{"model": "image flow-matching model", "dataset": "photos with spoken descriptions (Open Images, Localized Narratives)", "train_examples": 203450, "image_size": 64, "horizontal_flip": true, "conditioning": "none", "arch": "unet", "objective": "flow_matching", "cond_dim": 256, "logit_normal_time": true, "norm": "groupnorm", "activation": "silu", "weight_standardization": false, "pixel_unshuffle": 2, "widths": [64, 128, 128, 128], "blocks_per_level": 1, "scale_shift_norm": true, "dropout": 0.05, "attention": true, "upsampling": "transposed_conv", "init": "trunc_normal_002", "residual_init": "none", "optimizer": "soap", "beta2": 0.95, "lr": 0.0033, "beta1": 0.95, "shampoo_beta": 0.95, "eps": 1e-08, "precondition_frequency": 10, "max_precond_dim": 1024, "merge_dims": true, "one_sided": false, "adamw_lr_other_params": 0.0019, "grad_clip": 3.0, "l1_shrink": 0.03, "steps": 9600, "batch_size": 512, "epochs": 24.2, "lr_schedule": "cosine_restarts", "final_lr_fraction": 0, "warmup_steps": 480, "weight_decay": 0.05, "adamw_weight_decay_other_params": 0.05}
Rows from block 6, named by matrix and row number. Rows with one number belong to one channel. Each number is 128 + 32 x the weight over its row's rms, rounded and kept within 0 to 255. All counts start at 0. After the name is the row's rms in percent of the matrix's.
# convs0: first 3x3 conv (model.mid.2.convs.0.weight, 128x128x3x3), inputs 91-97, a 3x3 kernel for each
# convs1: second 3x3 conv (model.mid.2.convs.1.weight, 128x128x3x3, transposed), outputs 91-97, a 3x3 kernel for each
convs0.76 094 [128 129 125 129 124 137 129 124 128 121 120 129 124 126 129 135 138 170 107 118 157 127  91 128 127 133 128 188  83 128 143 121 128 128 128 128 126 128 155 128  44 131 128 107 122 134 127 109 118  95 126 153 127 141 133 129 120 128 134 119 128 125 128]
convs1.76 095 [129 141 119  37 121 134 129 128  78 127 118 140 129 121 233 132 128 152 124 129 126  90 128 129 130 128 127 128  96 114 110 125 127 137 134 150 141  42 132 128 125 119 134 131 156 155 128 165 128  94 127 129 135 129 138 127 128 130 117 255 134 129 130]
convs0.77 117 [113 203 109 127 114 126 131 136 129 139 129  80 121 110 126 130 166 153  88 133 132 107  92 112 120 134 145 160 135 128 130 126 178 155 128 108 125 136  70 127 129 129 128 115 141  48 152 155  73  92 143 126 130 128 159 131  83 128  85 112 116  61 128]
convs1.77 119 [152 123 128 128 134 128 127 156 116 130 128 156 124 121 137 133 130 130 160 121 128 129 119 113 111 134 131 217 130 129 130 132 255 116  68 127 102 128 196 129 125 165 141 120  98 131 255  83 126 133 120 149 136 152 127 137 146 131 127 144 127 139 121]
convs0.78 067 [137 122 123 128 136 143 126 120 127 126 129 128 129 255 128 128 115 118 147 144 142 114 128 132 105 128 128 126 132 137 128 101 132 121 127 121 137 121 130 129 137 115 128 123 131 137 128 138 173 128 126 130 128 128  47 127 129 127  76 117 125 137 137]
convs1.78 089 [125 126 106 174 128 123 143 145 140 124 126 117 103 159 131 125 129  95 200 120 127 126 128   7 137 127 138 126 131 147 124 201 129 128 124 116 118 108 148 135 130 119 121 128 168 113 121 135 128 138 138 129 127 131 115 126 119 116 125 148 117 134 130]
convs0.79 138 [129 111 114 133 113 123 127 119 124 128 185 180 128 125 126 128 140 127 117 133 252 125 136 129 134 212 130 138 206 110 127 123 129 119 168  81 134 128 247 128  27 145 129 121 123 129 140 128 135 128  42 138  97 106 134 148  69 185 129 128 128 130 135]
convs1.79 128 [143 103 126 134 207 127 133  95 126 134 133 128 126 115 119 140  97  86 121 147 129 123 128 128 106 251 122 128 127 139 127 127 128 119 130 155  85 157 132 125 128 127 123 255 128 141  96 116 116 126 127 117 111 131 123 157 110 124 134 126 140 134 128]
convs0.80 088 [123 128 112 125 126 128 105 130 114 130 149 126 128 123 128 128  84 168 168 150 128 159 129 158 124 144 128 128 134 129 128 134 135 104 136 128 128 171 128  86 127 102 135  18  94 128 125 134 148 244 111 121 127 120 128 141 190 143 135 115 129   0 155]
convs1.80 107 [ 29 134  99 157 129 137 145  65 130 128 129 162 123 208 130 129 126 136 131 127 131 129 136 126 210 116 128 125 129 125 140  45 226 131 110 128 144 132 127 127 128 130 107 131 129 135 129 129 191  66 135 121 125 134 126 181 126 115 114 128 128 130 127]
convs0.81 086 [176 128 129 127 128 120 130 128 121 129 128 127 126 127 134 121 167  86 118  63 129 147 104 128 130 129 114 139 169 127 156 255  97 128 175 128 165  86 112 123 108  97 131 133 119 140 128 128 138  89 117 137  96 121 184 118 128 121 174 133 130 121 131]
convs1.81 093 [125 255 130 140 139 159 120 147 128 130 101   0 115 147 127 230 121 124 128 128 134 128 105 130 131 126 126 128 142 127 123 128 152 134 127 125 131 104 126 158 128 182 136 187 130 139 142 135 131 128 123 128 137 118 129 132 130 127 131 122 139 129   0]
convs0.82 120 [128 127 129 160  98 131 135 124  99 127 122 148   0 120 214 121  86 127 140 129 130 139 140 145 123 128 132 103 127 143 132 129 101 112 144 105 145 134 128 127  62 133 148 128  94 132 120 128 135 126 128 132 128 128 171 128 154 129 144 108 114 122 184]
convs1.82 109 [135 110 135 161 181  97 127 125  95 128 125 106 130 176 132 133 147 127 136 131 128   0 129 155 127 123 109 130 128 128 127 128 108 126  97 131 122 112 113 126 147 170 189 136 132 130 129 128 128 216 120  53 182 131 198 125 103 149 119  76 111 116 128]
convs0.83 109 [135 130 129 131 190 130 133 128  85 118 114 127 127 176 141  92 106  93 131 133 144 134 131 138 128 125 119 121 133 198 127 187 131 126 111 187 128 189 123 129 116 139 121 140 128  95 131 130 128 150 128 144 128 168 128 119 126 147 125 119 112 129 135]
convs1.83 102 [185 162 121 143  77 121 127 159 129  97 143 145 159 124 128 133 139 170 129 132 163  91 121 135 179 131 131 146 140 128  70 133 118 120 120 129 127 122 144 147 113 170 128 132 127 128 114 135 191 245 134 133 132 115 142 255 129 128 133 173 115 113 198]
convs0.84 150 [128 128 125 111 128  33 126 130 132 140 128 163 127   0 133 193 129 138 136 130 101 138 131 129 124 138 133 127 131 126 141 153 128 229  42 126 146 173 138 145 135 104 201 133 117  30 113 144 128  64 141  35 139 144  88 134 128 124 216 129 131 134  82]
convs1.84 118 [129 125 141 150 159 160 132  87 134 129 127 128 128 131 137 144 107 130 143 129 125 122 148 128 127 142 130 122 128 106 116 130  75 124 150 127 162 116  75 129 128 103 126 140 141 164 135 114 123 130 188 126 178 128 137 128 198 147 134 123 135 128 118]
convs0.85 123 [124 123  92 127 147 123 127 134 107 128 117 128 110 130 127  56 132 135 128 114 133 145 125 128 135 125 118  98  60 128 122 128 127 141 119 140 127 130 167 128 103 126 136 185 143  66 128 124 151 128 177  75 130 133 129  94 125 155  13 157 127 177 255]
convs1.85 117 [126 103 163 119 144 110 102  98 132 110 129 124 158 194 167 128 127 125 101  47 130 110 134 128 143 104 107 127 132 128  94 148 129 131 134 134 130  56 129  94 128 135 127 140 116 139 154 126 118  97 130 150 106 133 130  95 130 121 127 108 147 155 128]
convs0.86 123 [137  99 126 136 128  93 122  46 156 127 109 130  21 128 158 120 129 152 151  24 115 120 109  69 132 118 125 128 126 122 158 116 131 128 148  79 125 101 131 132 180 106 128  88 114 125 144 179  34 129 125 168 136 125 125 133 149  83 153 137 136 127  62]
convs1.86 109 [  0 127 216 127  93 128 128 158 164 154 166 128 129 126 125 139 149  93 101  95 133 144 132 134 127 121 125 150 128 124 146 131 128 131 128 128 132 119 168 152 130 136 126 164 106 130 166 129  78 149 145 128 168 155 147 163 138 128 118 126 129  97 128]
convs0.87 081 [ 78 128 128 113 123 135 127 128 138 129 123 128  54 128 121 119 128 128 128 174 144   0 130  89 120 129 124 130 127 126 128  71 126 229 105 127 141  42 126 123  90 129 128 132 131 119 128 118 114  75 128 128   0 129 132 128 128 125 118 128 127 121  19]
convs1.87 106 [133 134 132 133 136   0 120 123 128 151 189 175 128 116 128  98  94  92  93 128 137 161 128 155 130 146 124 117 129 121 144 135 145 140 146 130 125 129 119 133 139 116 178 128  94 128 129 149 167  97 134 174 126 127  53 132 162 116 125 138 133 124 127]
convs0.88 054 [129 122 128 145 123 119 104 102 124 130 145 128 108 126 128 110  72 128 167 123 127 117 113 142 128 130 140 130 129 128 128 255 131  58 132 125 150 168 128 129  58 128 113 128 208 166 127 129 117 127 111  98 128 127 131 128 125 122 255 127 133 122  54]
convs1.88 073 [140  59 114  99 141 135 127 131 122 129 106 128 121 129 114 154 118 144 128 178 130 111 153 158 128 127 134 105 140 132 129   0 131 132 129 128 129 139 115 128 129  60 168 125 127 128 163 123 115 116 113  93 227 135 128 163  78 134   0 125 129 106 128]
convs0.89 065 [ 75 143 123 151 130 128 122 132 128 132  80 137 129 135 123 128 122 128 154 187 129 221 118 122 128 165 128 126 111 132 136  94 124 164 114 135 171 128 123 126  93 136  79 128 122 215  40 101 129 124 131 131 128 138 116 144 127 255 106 127 137 102 157]
convs1.89 083 [111  55 127 146 118 169 114 128 142 128 128 148 131 144 124  93 109 125 129 150 130  31 146 116 116 133  58 111  90 119 129 119 129 152 196 128 109 121 155 130 127 210 136 148 139 118 148 141 114 128 132 130 181 119  96 145 135  50 154  80 136 136 103]
convs0.90 080 [128 170 247 122 138 188 142 129 118 129 141 129 121 122  80  74 115 141 128 161 129 130 128 129 127 177 131 147 101 128 246  58 101  97 130  96 143 222 124 129 131 123 132 128  96 242 140 130 103 128 149 127 119 128  84 130 133 127 111 128 127 133 130]
convs1.90 095 [128 149 127 121  99 138 135 132 108 117 128  26 138 126 181 119 130 138 127 119 255 254 103 115 187  57 128 121 134 195 132 124  75 151 144 135 148 136 128 180  84 128 129 128 127 160 110  95 134 108 150 128 127 129 166 155 127 127 119 140 129 127 131]
convs0.91 089 [127 123 131 153 133 127 119 135 128 122 128 132  37 126 130 128 130 159 139 146 134 135 136 255 198 128  99 206 130 138 129 125 139 127 157 124  84 123 122 177  94 152 129 127 128 144 120 128 152   0 180  56 110 128 185 155 148 126 103 255 127 136 148]
convs1.91 095 [125 125 132 127 135 128  73 129 125  97 124 152 137  78 122 123 136 123 128 128 106 128 168 134 124  28 126 127 102 109 123 120 121 171  99  14 106 127 124 144 136 137 128 163 118 130 117 125   0 151 119 105 128 129 128 123 141   0 128 123 119 142 121]
convs0.92 123 [128 163 127 137 123  96  71 113 140 128 103 127 139  91  79 102  93 143 112 168 135 150 136 123 128 117 129 122 125  92 161 117 128  50 168 126 128 126 137 128 128 117  92 145 106 139 144 128 127  37  68 121 128 127 129 128 122 111 161 134 112  42 134]
convs1.92 141 [133 129 124 131 100 125 126 130 129 128 100  79 158 148 114 120 130 130 128 122 132 110 120 184 130  89 128 129 186  98 129  18 129 133 128 132 131 119 162 100 230 126 128 114 130 128 127 152 128 201 228 128 134 127 128  87 132 127 192  83 128 128 136]
convs0.93 091 [127 128 131 124 136 129 130 117  43 132 105 127 183 130 116 255 126   0 139 115 128 112 139 151 127 127  54 135 127 128 127 133 130 105 129 117 115 128 127 143 128 128 124 124 126 127 129 116 133  86 165 128 125 128 132 128 134 119 126 174 129 124 156]
convs1.93 082 [129 148 127 113 124 115 123 129 141 125 140 128 107 130 131 125 148 108 131 128  85 130 119 194 218 124 128 128 123 240 129 115 133 127 131 126 127  96 160 178 143  87 127 130 108 122 126 134 124 129 131 132 126 134 127 126 232 120 102   0 127 118 140]
convs0.94 100 [135 128  92 122 103 186 126 128 128 127 124 117 123 128 135 142 108 128 113 129 127 129 155 128 141 128 127 124 107 123 147 135 131 122  82 155 128 180  48 126 131 116 127 127 138 130 133 101 126 128 139 153 128  67 129  95 128 155 125 182 127 131 162]
convs1.94 120 [128 136 135  65 128 128 131 159 128 128 129 133 127 177 132 128 127 129 142 115 124 125 129 129 128 172 147 131 128 127  88 134 138 138 116 127 126 134 149 125 133 102 125 137 143 131 136 138 142 118 107 136 121 129  88 137 125 126 125 121 171 150 125]
convs0.95 062 [131 144 143  98 100 230 126 135  68 129 114 158 138 113 127 134 128 127 236 121 127 186 141  21 136 109 125 115 127 159  19 128 128 128 128 132 102 119 126 167 128 127 130 142 130 205 172 133 129 113 124 130 123 129 128 127 126 137 128 123  64 145  72]
convs1.95 084 [180  65 144 115 122 218 133 121 118  74 118 127 145 140 127 125 136 128 127 126 133 159 130 125 127 122 112 120  75 121 126  93 151 121 118 120 173  94 154  65 131  89 114 166 117 124 127 114 127 125 119 134 119  93 127 127 186 115 128 133 125 131 137]
convs0.96 093 [118 128 128 127 159 146 133 134 130 131 113 134 127 131 144 128 125 128  99 117 131 148 145 135 149 135 122 129 149 125 192 127  64 128 126 128 143 116 128 129  15 110 126 214  90  94 137 121 128 166  87 119 132 130 101 129 128 134 129 120 129 146 127]
convs1.96 119 [129 125  65 166 148 128 128 117 157 155 133 129 128 122 112 127 134 135 126 147 128 127 145 127 121 126 128  78  77 128 127 151 121 128 128 127 127 129 127 121 206 129 128 121 132  87 169 146 255 133 135 130 119 127 127 119 173 124  92 138 127 135 164]
convs0.97 144 [103 125 106 115 123 125 122  60 156 119 139 126 128 131 125 127 154 204 129 134 113 110 127 130 126 143 127 106 129 129 129 127 129 132 131 124 150  60 127 130 132 123 128 131 127 129 112 130 174 151  53 128 123 100 122 128 159 126 148 128  99 111 170]
convs1.97 121 [130 124 106 100 125 137 132 132 127  89 106 128 149 126 128 126 117 133 115 131 119 127 129 120 104 159 128 141 119 139  84 121 126 128 129  91 151 130 121 128 126 122  40 112 128  36 146 127 159 130 130 121 156 137  73 138 178 129 123 129 132 128 134]
convs0.98 041 [122 122 102 131 128 143 121 106   0 127 138 126 150 134 132 133 130 134 255 134 140 128 129 127 106 127 137 154 130 129 124 119 128 138 126 123 223 129 131 111 123 122 131 118 127 127 124  82 137 166 129 117  99 128 128 125 127 127 137 128 128 143 130]
convs1.98 056 [192 126 126 124 127 171 128 115 128 115 119 105 128 154 117  76 183 127 128 115 128 136 159 132 125 106  64 128 119 128  87 123 127 130 129 122 117 160 134 127 127 126 130 136 132 121 126 128 138  24 154 176 129 131  82 121 126 134 126 133 139 181 118]
convs0.99 169 [128 127 101 127 158 122 128 129 126 125  79 128 127 134 246 128 255  51 128 113 129 128 102 115 122 125 121 128 128 124 126 126 128 129  78 129 128  72 186 128 131   6 128 129 131 128 128 112 140 127 128 128 148 122 128 129 127 128 123 139 128 135 128]
convs1.99 119 [127 123 105 126 129 128 126 134 125 169   0 131 117 165 129 126 130 116  86 125 131 186 110 117 134 130 126 120 151 130 120 141 127 110 129 126 116 128 175 152 131 126 133 118 121 127 255 128 159 146 131 132 124 128 134 137 130  97 197 129 128 146 128]
convs0.100 039 [128 140 127 126 116 131 106 129 129 128  81 128  57 201 142 128 129 104 128 123 160  74 137 129 127 162 126 128 132 135 128 110 131 126 116 141 126 128 141 181 130 144 131 142 117 133 196 117  67 116 122 126 130 170 128 139 128 116  93 128 127 144  35]
convs1.100 057 [111 107 123 189 117 128  68 136 120 164 125 125  93 127 125 132  89 130 128  57 124 126 128 128 125 141 132 128 128 132 127 170 210 148 127 138 148 146  96 134 142 111 115 134  99 129 129 133  98 128 137 141 120 113 127  67 122 124 129  96 128 128 115]
convs0.101 052 [128 177 222 159 135  99 190 128 131  23 130 128 104 119 186 147 133 144 146 129 135 139 119 129 204 129 128 111 128 128 106 234 173  25 137 116 128  95 180 137 151 127 143 148 190 130 117 224 131 109 124 135 128  84 127 128 124 124 141 134 156 127 102]
convs1.101 071 [130 157  94 133 132 127 163 144 114 138 127 124 122 125 129 133 107 128 165 129 171 145  10 113 127  99  88 123 185 131 118  85 130 202 136 128 129 133 131 128 136 128 127  91 128 150 142 123 125 128 128  59 133 131 128 118 137  97 130 182 128 118 133]
convs0.102 090 [128 215 143 121 129 130 124 109 112 127 128 130  92 128 126 129 134 128 129 127 122 122 122 152 116 143 126 123 131 125 127 105 130 142  47 128 128 125 112 127 251 136 128 128 130 126 128  71 135 255  75 127 128 124 130 127 130 132 128 128 126 126 128]
convs1.102 114 [128 137 130  85  74 103 131  59 236 130 137 196 128 127 115 126  97 113 143 130 131 142 171 104 188 136  77 134 127  61 147 128 122 195 129 126 123 125 127 138 149 129 128 121 162 128 126 128 178 222 116 128 128 128  42 119 116 131 118  97 127 127 124]
convs0.103 077 [ 97 106 129 125 137 123 131 128 138 129 110 128 123 128 107 124 107 139 100 129   0 132 104 127 140 122 162 116 145 143 127 110 123 129 124 135 160 133 127 122 123 129 129 101 148 120 129 124 129 130 128 128 137 130 128 107 148 128 229  37 146 129 123]
convs1.103 085 [131 154 130 152 134 122 128 132 126 128 127 128  94 133 111 123 120 106 122 140 114  85 124 182 208 129 128 135  99 124 128 123 143 109 239 128 140  87 127  99 127 117 134 132 133 132 118 128 128 104 154 129 128 139 132 123 128 129 123  91  89 145 129]
convs0.104 097 [140 128 140 248 130 135 232 130 156 116 182 129 127 128 126 127 131 126 132 130 151 193 192 128  16 114 134 127 131 128 111 176 150 115 157 131 141 133 139  73 128 112 128 130 131 130 109 129  96 146 123 239 124  87 121 130 131 119 108  58 123 134 122]
convs1.104 114 [129 128 128 129 107  43 130 165 125  96 129 128 109 100 130 130  71 127 128 135 189 125 125  18 113 128 119 132 117 127 117 128 132 129 136 125  71  99 128  86 115 128 128 127 109 209 254 103 126  86 126  73 130 118 125 125 132 104 126 126 126 141 132]
convs0.105 086 [128 129 127  76 143 134 120  55 129 128 151 131 161 253 128 126 108 114 134 130 145 129 179 128 129 127  67 126 150 128  79  50 129 120  35 133 126 148 145 128 219 128 113  95 134 133 128 115 134 143 125 128 181 128 128 125 134  94 144 128 139 120  72]
convs1.105 096 [130 130  81 136 181 128 145 152 167 124 123 129 130 148 130 128 123 205 126 128 124 128 129 124 127 134 128 174 128 156 103 127 198  81 116 133 107 109 129 128 150 129 129 128 170 121 128 124 131 211 135  87 191 133 128 100 143 141 115 127 146 129 125]
convs0.106 041 [134 122 125 132 104 128 119 116 129 133 151 120  45  95 104 133 126 127 156 132 173 139 133 127 111 124 128 144 121 128 128  97 189 155  91 146 184   0 130 139 163 121  97 141 124 124 154 129 119 134 147  92  82  17 128 124 142 128 128 133 129 132 133]
convs1.106 059 [ 94 109 128 155 114 104 162 127 117 132 100 122 110 159 109 127 158 114 188  82 115 126 110 128 115 124 130 129 159 129 220 165 127 129 131 111 205 128 128 128  73  87 135 255 126 148 129 117 115 125 150 143 128 143 169 127 111 181 142 121 130 132 128]
convs0.107 109 [169  86 122 101 132 160 130 128 112 205 127  78 127 127 143 116 128 128 130  84  99 129 123  92 108 135 132 132 111 124 141 128 128 146 123 129 128  60 118 135 128 101 122 145 128 128 131 212 128 129 209 132 128 109 133  94  93 128 209 252 162 129 128]
convs1.107 108 [128 128  84 171 129 126 127 132 136 139 127 129 125 129 157 174 117  84 125 132 128 132  85 160 156  82 136 128 117 144  90  81  85 134 175 140 129 128 127 136   0 128 129 132 129 102 136 162 153 128 133  82  64 128 130 131 129 126  69 130 155 152 137]
convs0.108 070 [158 150 128 129 128 129 128 142 141 128 128 126  82 129 128 109 128 130 128 129 129 107 116 132 125 128 137 126 130 128 142 142 140 130 173 126 166 108 105  90 113 132 151 128 130 149   0 137 128 102 161 171 142 151 128 125 130 125 114  92  52 124 116]
convs1.108 079 [126 136 125 113 105 127 117 138 128 113 109 137  98 128 134 122 131 119 134 127 121  97 121 137 135 147 141 111 122 134 102 129 133 101 162 164 150 147 111 128 127 128 103 143 127 126 127 126 116 123 128 127 207 137 156 128 127 116  91 176 123 191 162]
convs0.109 035 [131 124 129 134 134 139 129 129 138 128 131 126 137 135 128 128 128 128 125 129  92 127 162 130 125 124 128 128 130 129 128 146 128 175 128 137 107 125 127 111 123 124 125 119 123 117 131 132 122  82 126 123 117 135 130 129 128 126 128 172 106 119 128]
convs1.109 046 [124  72 126 151 129 132 175 110 138 147 129 126 128 129  47 165  65 135 113 126 144  78 226 128 128 136 101 153 109 122 255 140 127 117 130 128 101 119 125 152 131 176  56 128 127 125 128 121 126 193 128 168 163 129 104 132 126 128  82 135 128 147 129]
convs0.110 146 [121 128 163 128 128 128 131 106 120 130 130 126 125 120 123 132  95 105 128 168 150 125 122 203 128  69 126 146 146 134 194  40 131 125 144 126 129 128 128 120 107 133 106 128 129  88  59 124 135 113 191 128 170 137 115  77 141  16 152 144 132 105 119]
convs1.110 141 [152  99 142 128 255 130 107 135 128 129 123 127  78 125 122 135 131 134  88 130 149 124 119 120 148 146 120 130  87 107 255 109 140 131  93 149 127 112  87 130 166 130 128 147 127 128 226 149 122  27 117 189 121 128 128 119 136 122 143  51 133 126 114]
convs0.111 045 [141 125 127 128 132 131 138  57  72 129 127 130 127 128 129 130 127 128 130 141 126 144 253 172 128 171 155 131 131 168 112 255 130 128 134 129 129 120 129 150 125 118 133 148 126 136 123 113  43 129 114 218 185 132 120 128  75 136 122 116 128  93 129]
convs1.111 059 [ 38 160 121  98 127 123 138 124 103 126 135 125 128 128 130 185 130 124 112  96 130 130 155 139 128 125 126 141 127 150 117 128 127 129 128 149 140 130 127 129 120 118 137 249 130 173 128 128 134 122 118 143 109   0 129 129 111 132 142 160 125 114 127]
convs0.112 118 [ 98 129 128 132 146 120 117 132 127 130 134 120 110 110 124 145 161 129  83 128 134 123 112 122 133 154 126  95 128 255 119  96 109 159 157 129 128 130 129 113 118 132 174 176 129 122 128 129 118 144 121  98 121 143 111 140 121 116 120 127 159 162 145]
convs1.112 122 [134 130 122 149 130 149 119 128 129 135 140 128 126 133 119 128 144 133 139 129 113 128 146 111 106 114 129 123 141 113 134 129 131 128 131 126 125 122 142  99  57  77 125 112 155 140 128  96 128 128 133 119 128 148 118 125 130 139 154 113 138 135 128]
convs0.113 086 [124 135 151 130 128  80 165 142 124 126 129 136 121 134 128  70 128 212 128 127 104 127 118 137 127 117 130 124 255 150 133 129 132 126 139  96 128 128 132 130  71  77 141 150 128 128 130 137 144 141 127 126 130 144 120 123 129 127 109 123 133 122 170]
convs1.113 097 [130 128 130 136 106  68 182 132 128 113 136 129 149 200 124 118 127 106 128 131 128 121 123 140 128 126 120  56 129 130 124 174 135 109 128 211 140 127 125 106 125 129 121 113 110 127 104 130  30 124 134 127 134 164 152 151 135 127  82 102 117 145 118]
convs0.114 123 [126 140 181 175 134 127 145 185 137 181 128 117 119 119 133 126 120 113 159 123 104 128  69 125 101 124 126 141 153 179 114 126 139 129 144 141 120 123 255 106 129 125 129 118 130 129 117 126 104 120 128 117 122 133 128 128 122  82 115 121 124 102  98]
convs1.114 119 [128 129 144 113 131 197 119 162 164 133 130 147 128 157  80 118 129 122 132 133 128 128 132 150 149 154 133  96 130 139  72 133  94 116 101 119 131 135 255 120 104 162   0  86 105 128 130 135 155 156 146 162 128 135 112 125 115 117 129 173 118 128 136]
convs0.115 130 [117 138 126 128 255 175 194 122 128 128 129 102 128 128 128 137 125 122  93 150 127 137 128 200 135 246 127 126 106  96 158 127 129  80 198 128 131 133 128 140 201 134 127  79 183 128 139 125 121 110 131 129 117 116 128 126 129 162  73 194 132 119 128]
convs1.115 134 [138 128 128 124  28 127 126 131 128  38 116  61 123 120 129 255 125 125 127 119 128 131 136 127 118 128 128 128 129 195 136 136 121 158 164  11 116 128 216 149 126 127 123 128 128 127 125 128 125 107 127 131 136 155 126 128   0 121 121 130 129 128 125]
convs0.116 113 [130 147 185 128 110 103 136 133 168 128 132 128 130 137 130 196 200 137 185 132 130 127 159 130 126  74 130  58 130  90 120 127 108  53 138 125 170 144  92 128 130 148 128 126 125 139 147 128 128 130 120 124  98 129 114 152 139 128 128 115 135  24 130]
convs1.116 119 [168  90 112 129 144  46 131 144 126 128 144  83 123 127 129 128 125 135 146 153 127 121 127 165 215 128 106 123 130 113 127 146 137 134 108 146 134 187 107 117  66 131 156 112 112 105 131 148 126  74 103 183 148 125 139 127 102 123 129 121 192 135 153]
convs0.117 137 [126 128 124 126 128 137 157 147 151 128 112 134 129 127 124 122  94  69 128 126 126  53 129 116 165 128 126 176 128 136 146 128 151  92 128  98 126 134 131 200 128  73 105 136 134 107 128 133  86 140  50 176 122 185 129 128 129 132 128 128 128 116 125]
convs1.117 114 [109  88 128 109 128 141 102 111 103 133 129  91  99 131 127 120 130 133 121 113 129 156 134 148 134 131 134 124 131 141  81 124  66 137 133 174 128  90 128 115   7 102  86 131 146   0 139 144 170 109 182  91 126 160 163 125 133 128 189 119 146 135 127]
convs0.118 082 [129 128 118 130 129 122 129 181 127 142 128 128 128 131 141 132 179 124 170 174 128 244 129 131 128 125 126 128 124 124 130 228 128  83 121 167 125 126 137 128 127  92 128 129  81 140 128 113 143 127 127 134 120 128 128 129 130 100 134 117 122 129 135]
convs1.118 096 [120 133 130 122 138 130 112 132  92 129 146 127 122 147 124 128 132 127 127 128 129 124 129 128 136 116 126 135 122 211  70  47 128 127 142 143 135 128 174 126 128 226 147 129 128 130 121 130 119  90 125  73  83 127  98 147 234 110 136 125 127 110 113]
convs0.119 082 [128 129 113 120 117 128 122 131 128 255 211 128 255 255 132 255 255 133 128 126 124 126 128 125 128 127 128 125 125 134 123 115 128 122  43 133 128 126 130 128 121  86 128 128 127 127 128 128 128 128 114 126 127 171 121 124 127 128 122 130 130 138  72]
convs1.119 081 [136 114 129 148 103 124 128 132 122 135 152 160  98 141 128 128 135 211 157 122 128 131  64 131 133 129 127 127 126 127 111 173 129 128 173 129 120  83 124  79 129 131 136 164 126 128 132 218 165  93 120 163  97 127 128 130 138 128  96 140  50 128 129]
convs0.120 062 [126  71 127  32 126 145 126 130 161 131 124 130  83 184 129 124 128 115 102 123 127 114  80 255 103   4 141 127 255 122 132 125  75 128 128 128 124 101 166 128 127 124 128 138 128 115 122 106 179 134 128 122 127 152 125 153 128  72 127 119 110 115 142]
convs1.120 076 [ 69 172 203 109 118 121 133 133 124 133 130 128 162 135 152 137 123  79 128 115  92   0 199 118  69 140 133 168 128 131 128 128 128 131  98 128 123  68 129  97 127 121 128 128 118 141 113 120 121 131 117 127 146 130 127  30 133 127  94 141 128 117 119]
convs0.121 115 [128 167 122 128 181 128  93 141 127 128 128 127 242  99 126 164 132 137 128 124 129 114  84  83 103 103 127 123  61 112 124 128 127 129 142 143 128 132 129 124 135 129 129  97 130 126 122 131 132 118 128 132 157 123 140 118 129 246 127 119 100 128 133]
convs1.121 103 [ 64  95 122 124 131 101 123 155 128  76 139 128 125 124 117 128 123 113 128 186 124 126 128 111 163  61 125  82 113 124 137 132  20 107 141 125 143 112 119 137 133 127 128 177 102 138 130 128 157 105 126 129 100 140 125 150 171 117 122 139 151 105 129]
convs0.122 055 [137 161 121 125 130  70 117 137 129 141 134 128 124 167 129 133 120  67 111 125 187 128 133 181 128 127  75 129 128 125 172 233 165 134 168 128 132 134 126 134 134  83 127 255 195 106  50 131 133 119 255 131  94 170 128 147 129  97  80 128 125 122 163]
convs1.122 086 [126 148 128 115 225 132 130 108 190 128 144 135  99 126 129 119 148  78 126 138 104  36 124 100  32 130 179 135   0 128 128 120 126 115 226 126 139 126 126 128 129  77 130 139 128 135 132 116 114 126 142 126 104 122  78 112 127 152 150 118 215 105 113]
convs0.123 115 [122 186 124 135 112 130 152 125  95 148 130 129 130 181 129 129  97 119 135 118 108 128 127 126 119 112 127 164 141 129 189 104 141 129 135 103 156 232 155  55 114 173 125 166 125 144 179  71 127 114 131 116 124 127 128 120 198 131 150  95 148 142 128]
convs1.123 113 [128 116 112 128 142 125 120 128 148 191 106 107 131 121 113 133 141 156 123 182 130 128 153 130 139 134 128 130 138 105 178 133 132 129 125 131 125 129 220 115 109 130 136 193 115 126 117 127 132 192 137 125 108 137 126  63 118 125 176 128 137  82 124]
convs0.124 087 [ 99 126 158 142 134 127 129 139 134 128 116 130 203 150 138  42 128 128 124 157 131 129 138 240 129  57 127 139 106 128 131 126 148   0 133 136 146 125 134 126 132 141 104  24 119 112 129 141 127 128 137 126 127 128 105 129  98 191 139 146  91  88 132]
convs1.124 097 [139 113 115 128 126 128 127 143 137 138 126 126 156   0 135 186 136 105  91 134 138 150 136 128 161   9 131 136 123 128 121 132 126 130  92 138 128 126 127 121 165 128 129 130 122 209 127 110 120 123 127 111 104 144 127 128 219 107 125  61 154 139 119]
convs0.125 095 [111 141 129 131 118 155 122 154 134 128 128 129 128  89 138 128 121 127 125 127 118 244 105 156 126 128 146 128 120 128 169 129 126 133 178  85 127 129 128 113   9 149 131 102 130 128 128 135  98 105 164 127  92 135  98 130 128 128 128 124 127 121 130]
convs1.125 104 [146 134 123  75 118  96 128 124 166 131 128 115 109  83 137 128 124 128 112 129 128 138  72 128 130 129 102 136 141 132 170 191 109 123 110 129 129 192 130 128 156 116 128  68 128 109 128 186  90 143 110 142 111  45 138 126  99  48 121 131 115 123 127]
convs0.126 059 [127 126 138 128 181 125 138 119 127 100 128 129 128 128 129 134 128 125 134 134 127 124 150 132 131 125 120 127 135 173 127 104  37 128 127 130 162 143 128 129 125 127 167 105 120 129 128 135 116 131 107 133 128 119 128 112 131 134 255 128 114  99 128]
convs1.126 073 [137 105 131 132 119 136  84 158 157 135 141 128 123 122 108 127 171 135 127 127 126 129 151 131 125 129 135 125 129 128 129  81 131 133 129 129 117 120 126 159 131 131 134 142  56 141 128 132 133  85 151 138 138 129 136 121 122 128  78 113 126 128 138]
convs0.127 084 [190 138 128 128 128 178 128 127 128 105 128 127 255 167 149 113 128 135 128 122 123  48 122 169 128 115 128 111 203 128  77 131 127 104 136 136 127 128  59 138  46 130 128 128 129 124  63 115 129 109 146  88 125 130 120 126  89 159 121 113 119 112  97]
convs1.127 096 [128  66  89  95 128 129 134 132  10 128 126 149 152 125  46 119 153 128 127 125 128 126 124 128 161 120 109 150 135 129 123 133 114 157 223 125 134 186 132 117 169  68 125 129 147 119  67 132 108 126 125 163 125 130 120 128 125 159 122 119 128 128 135]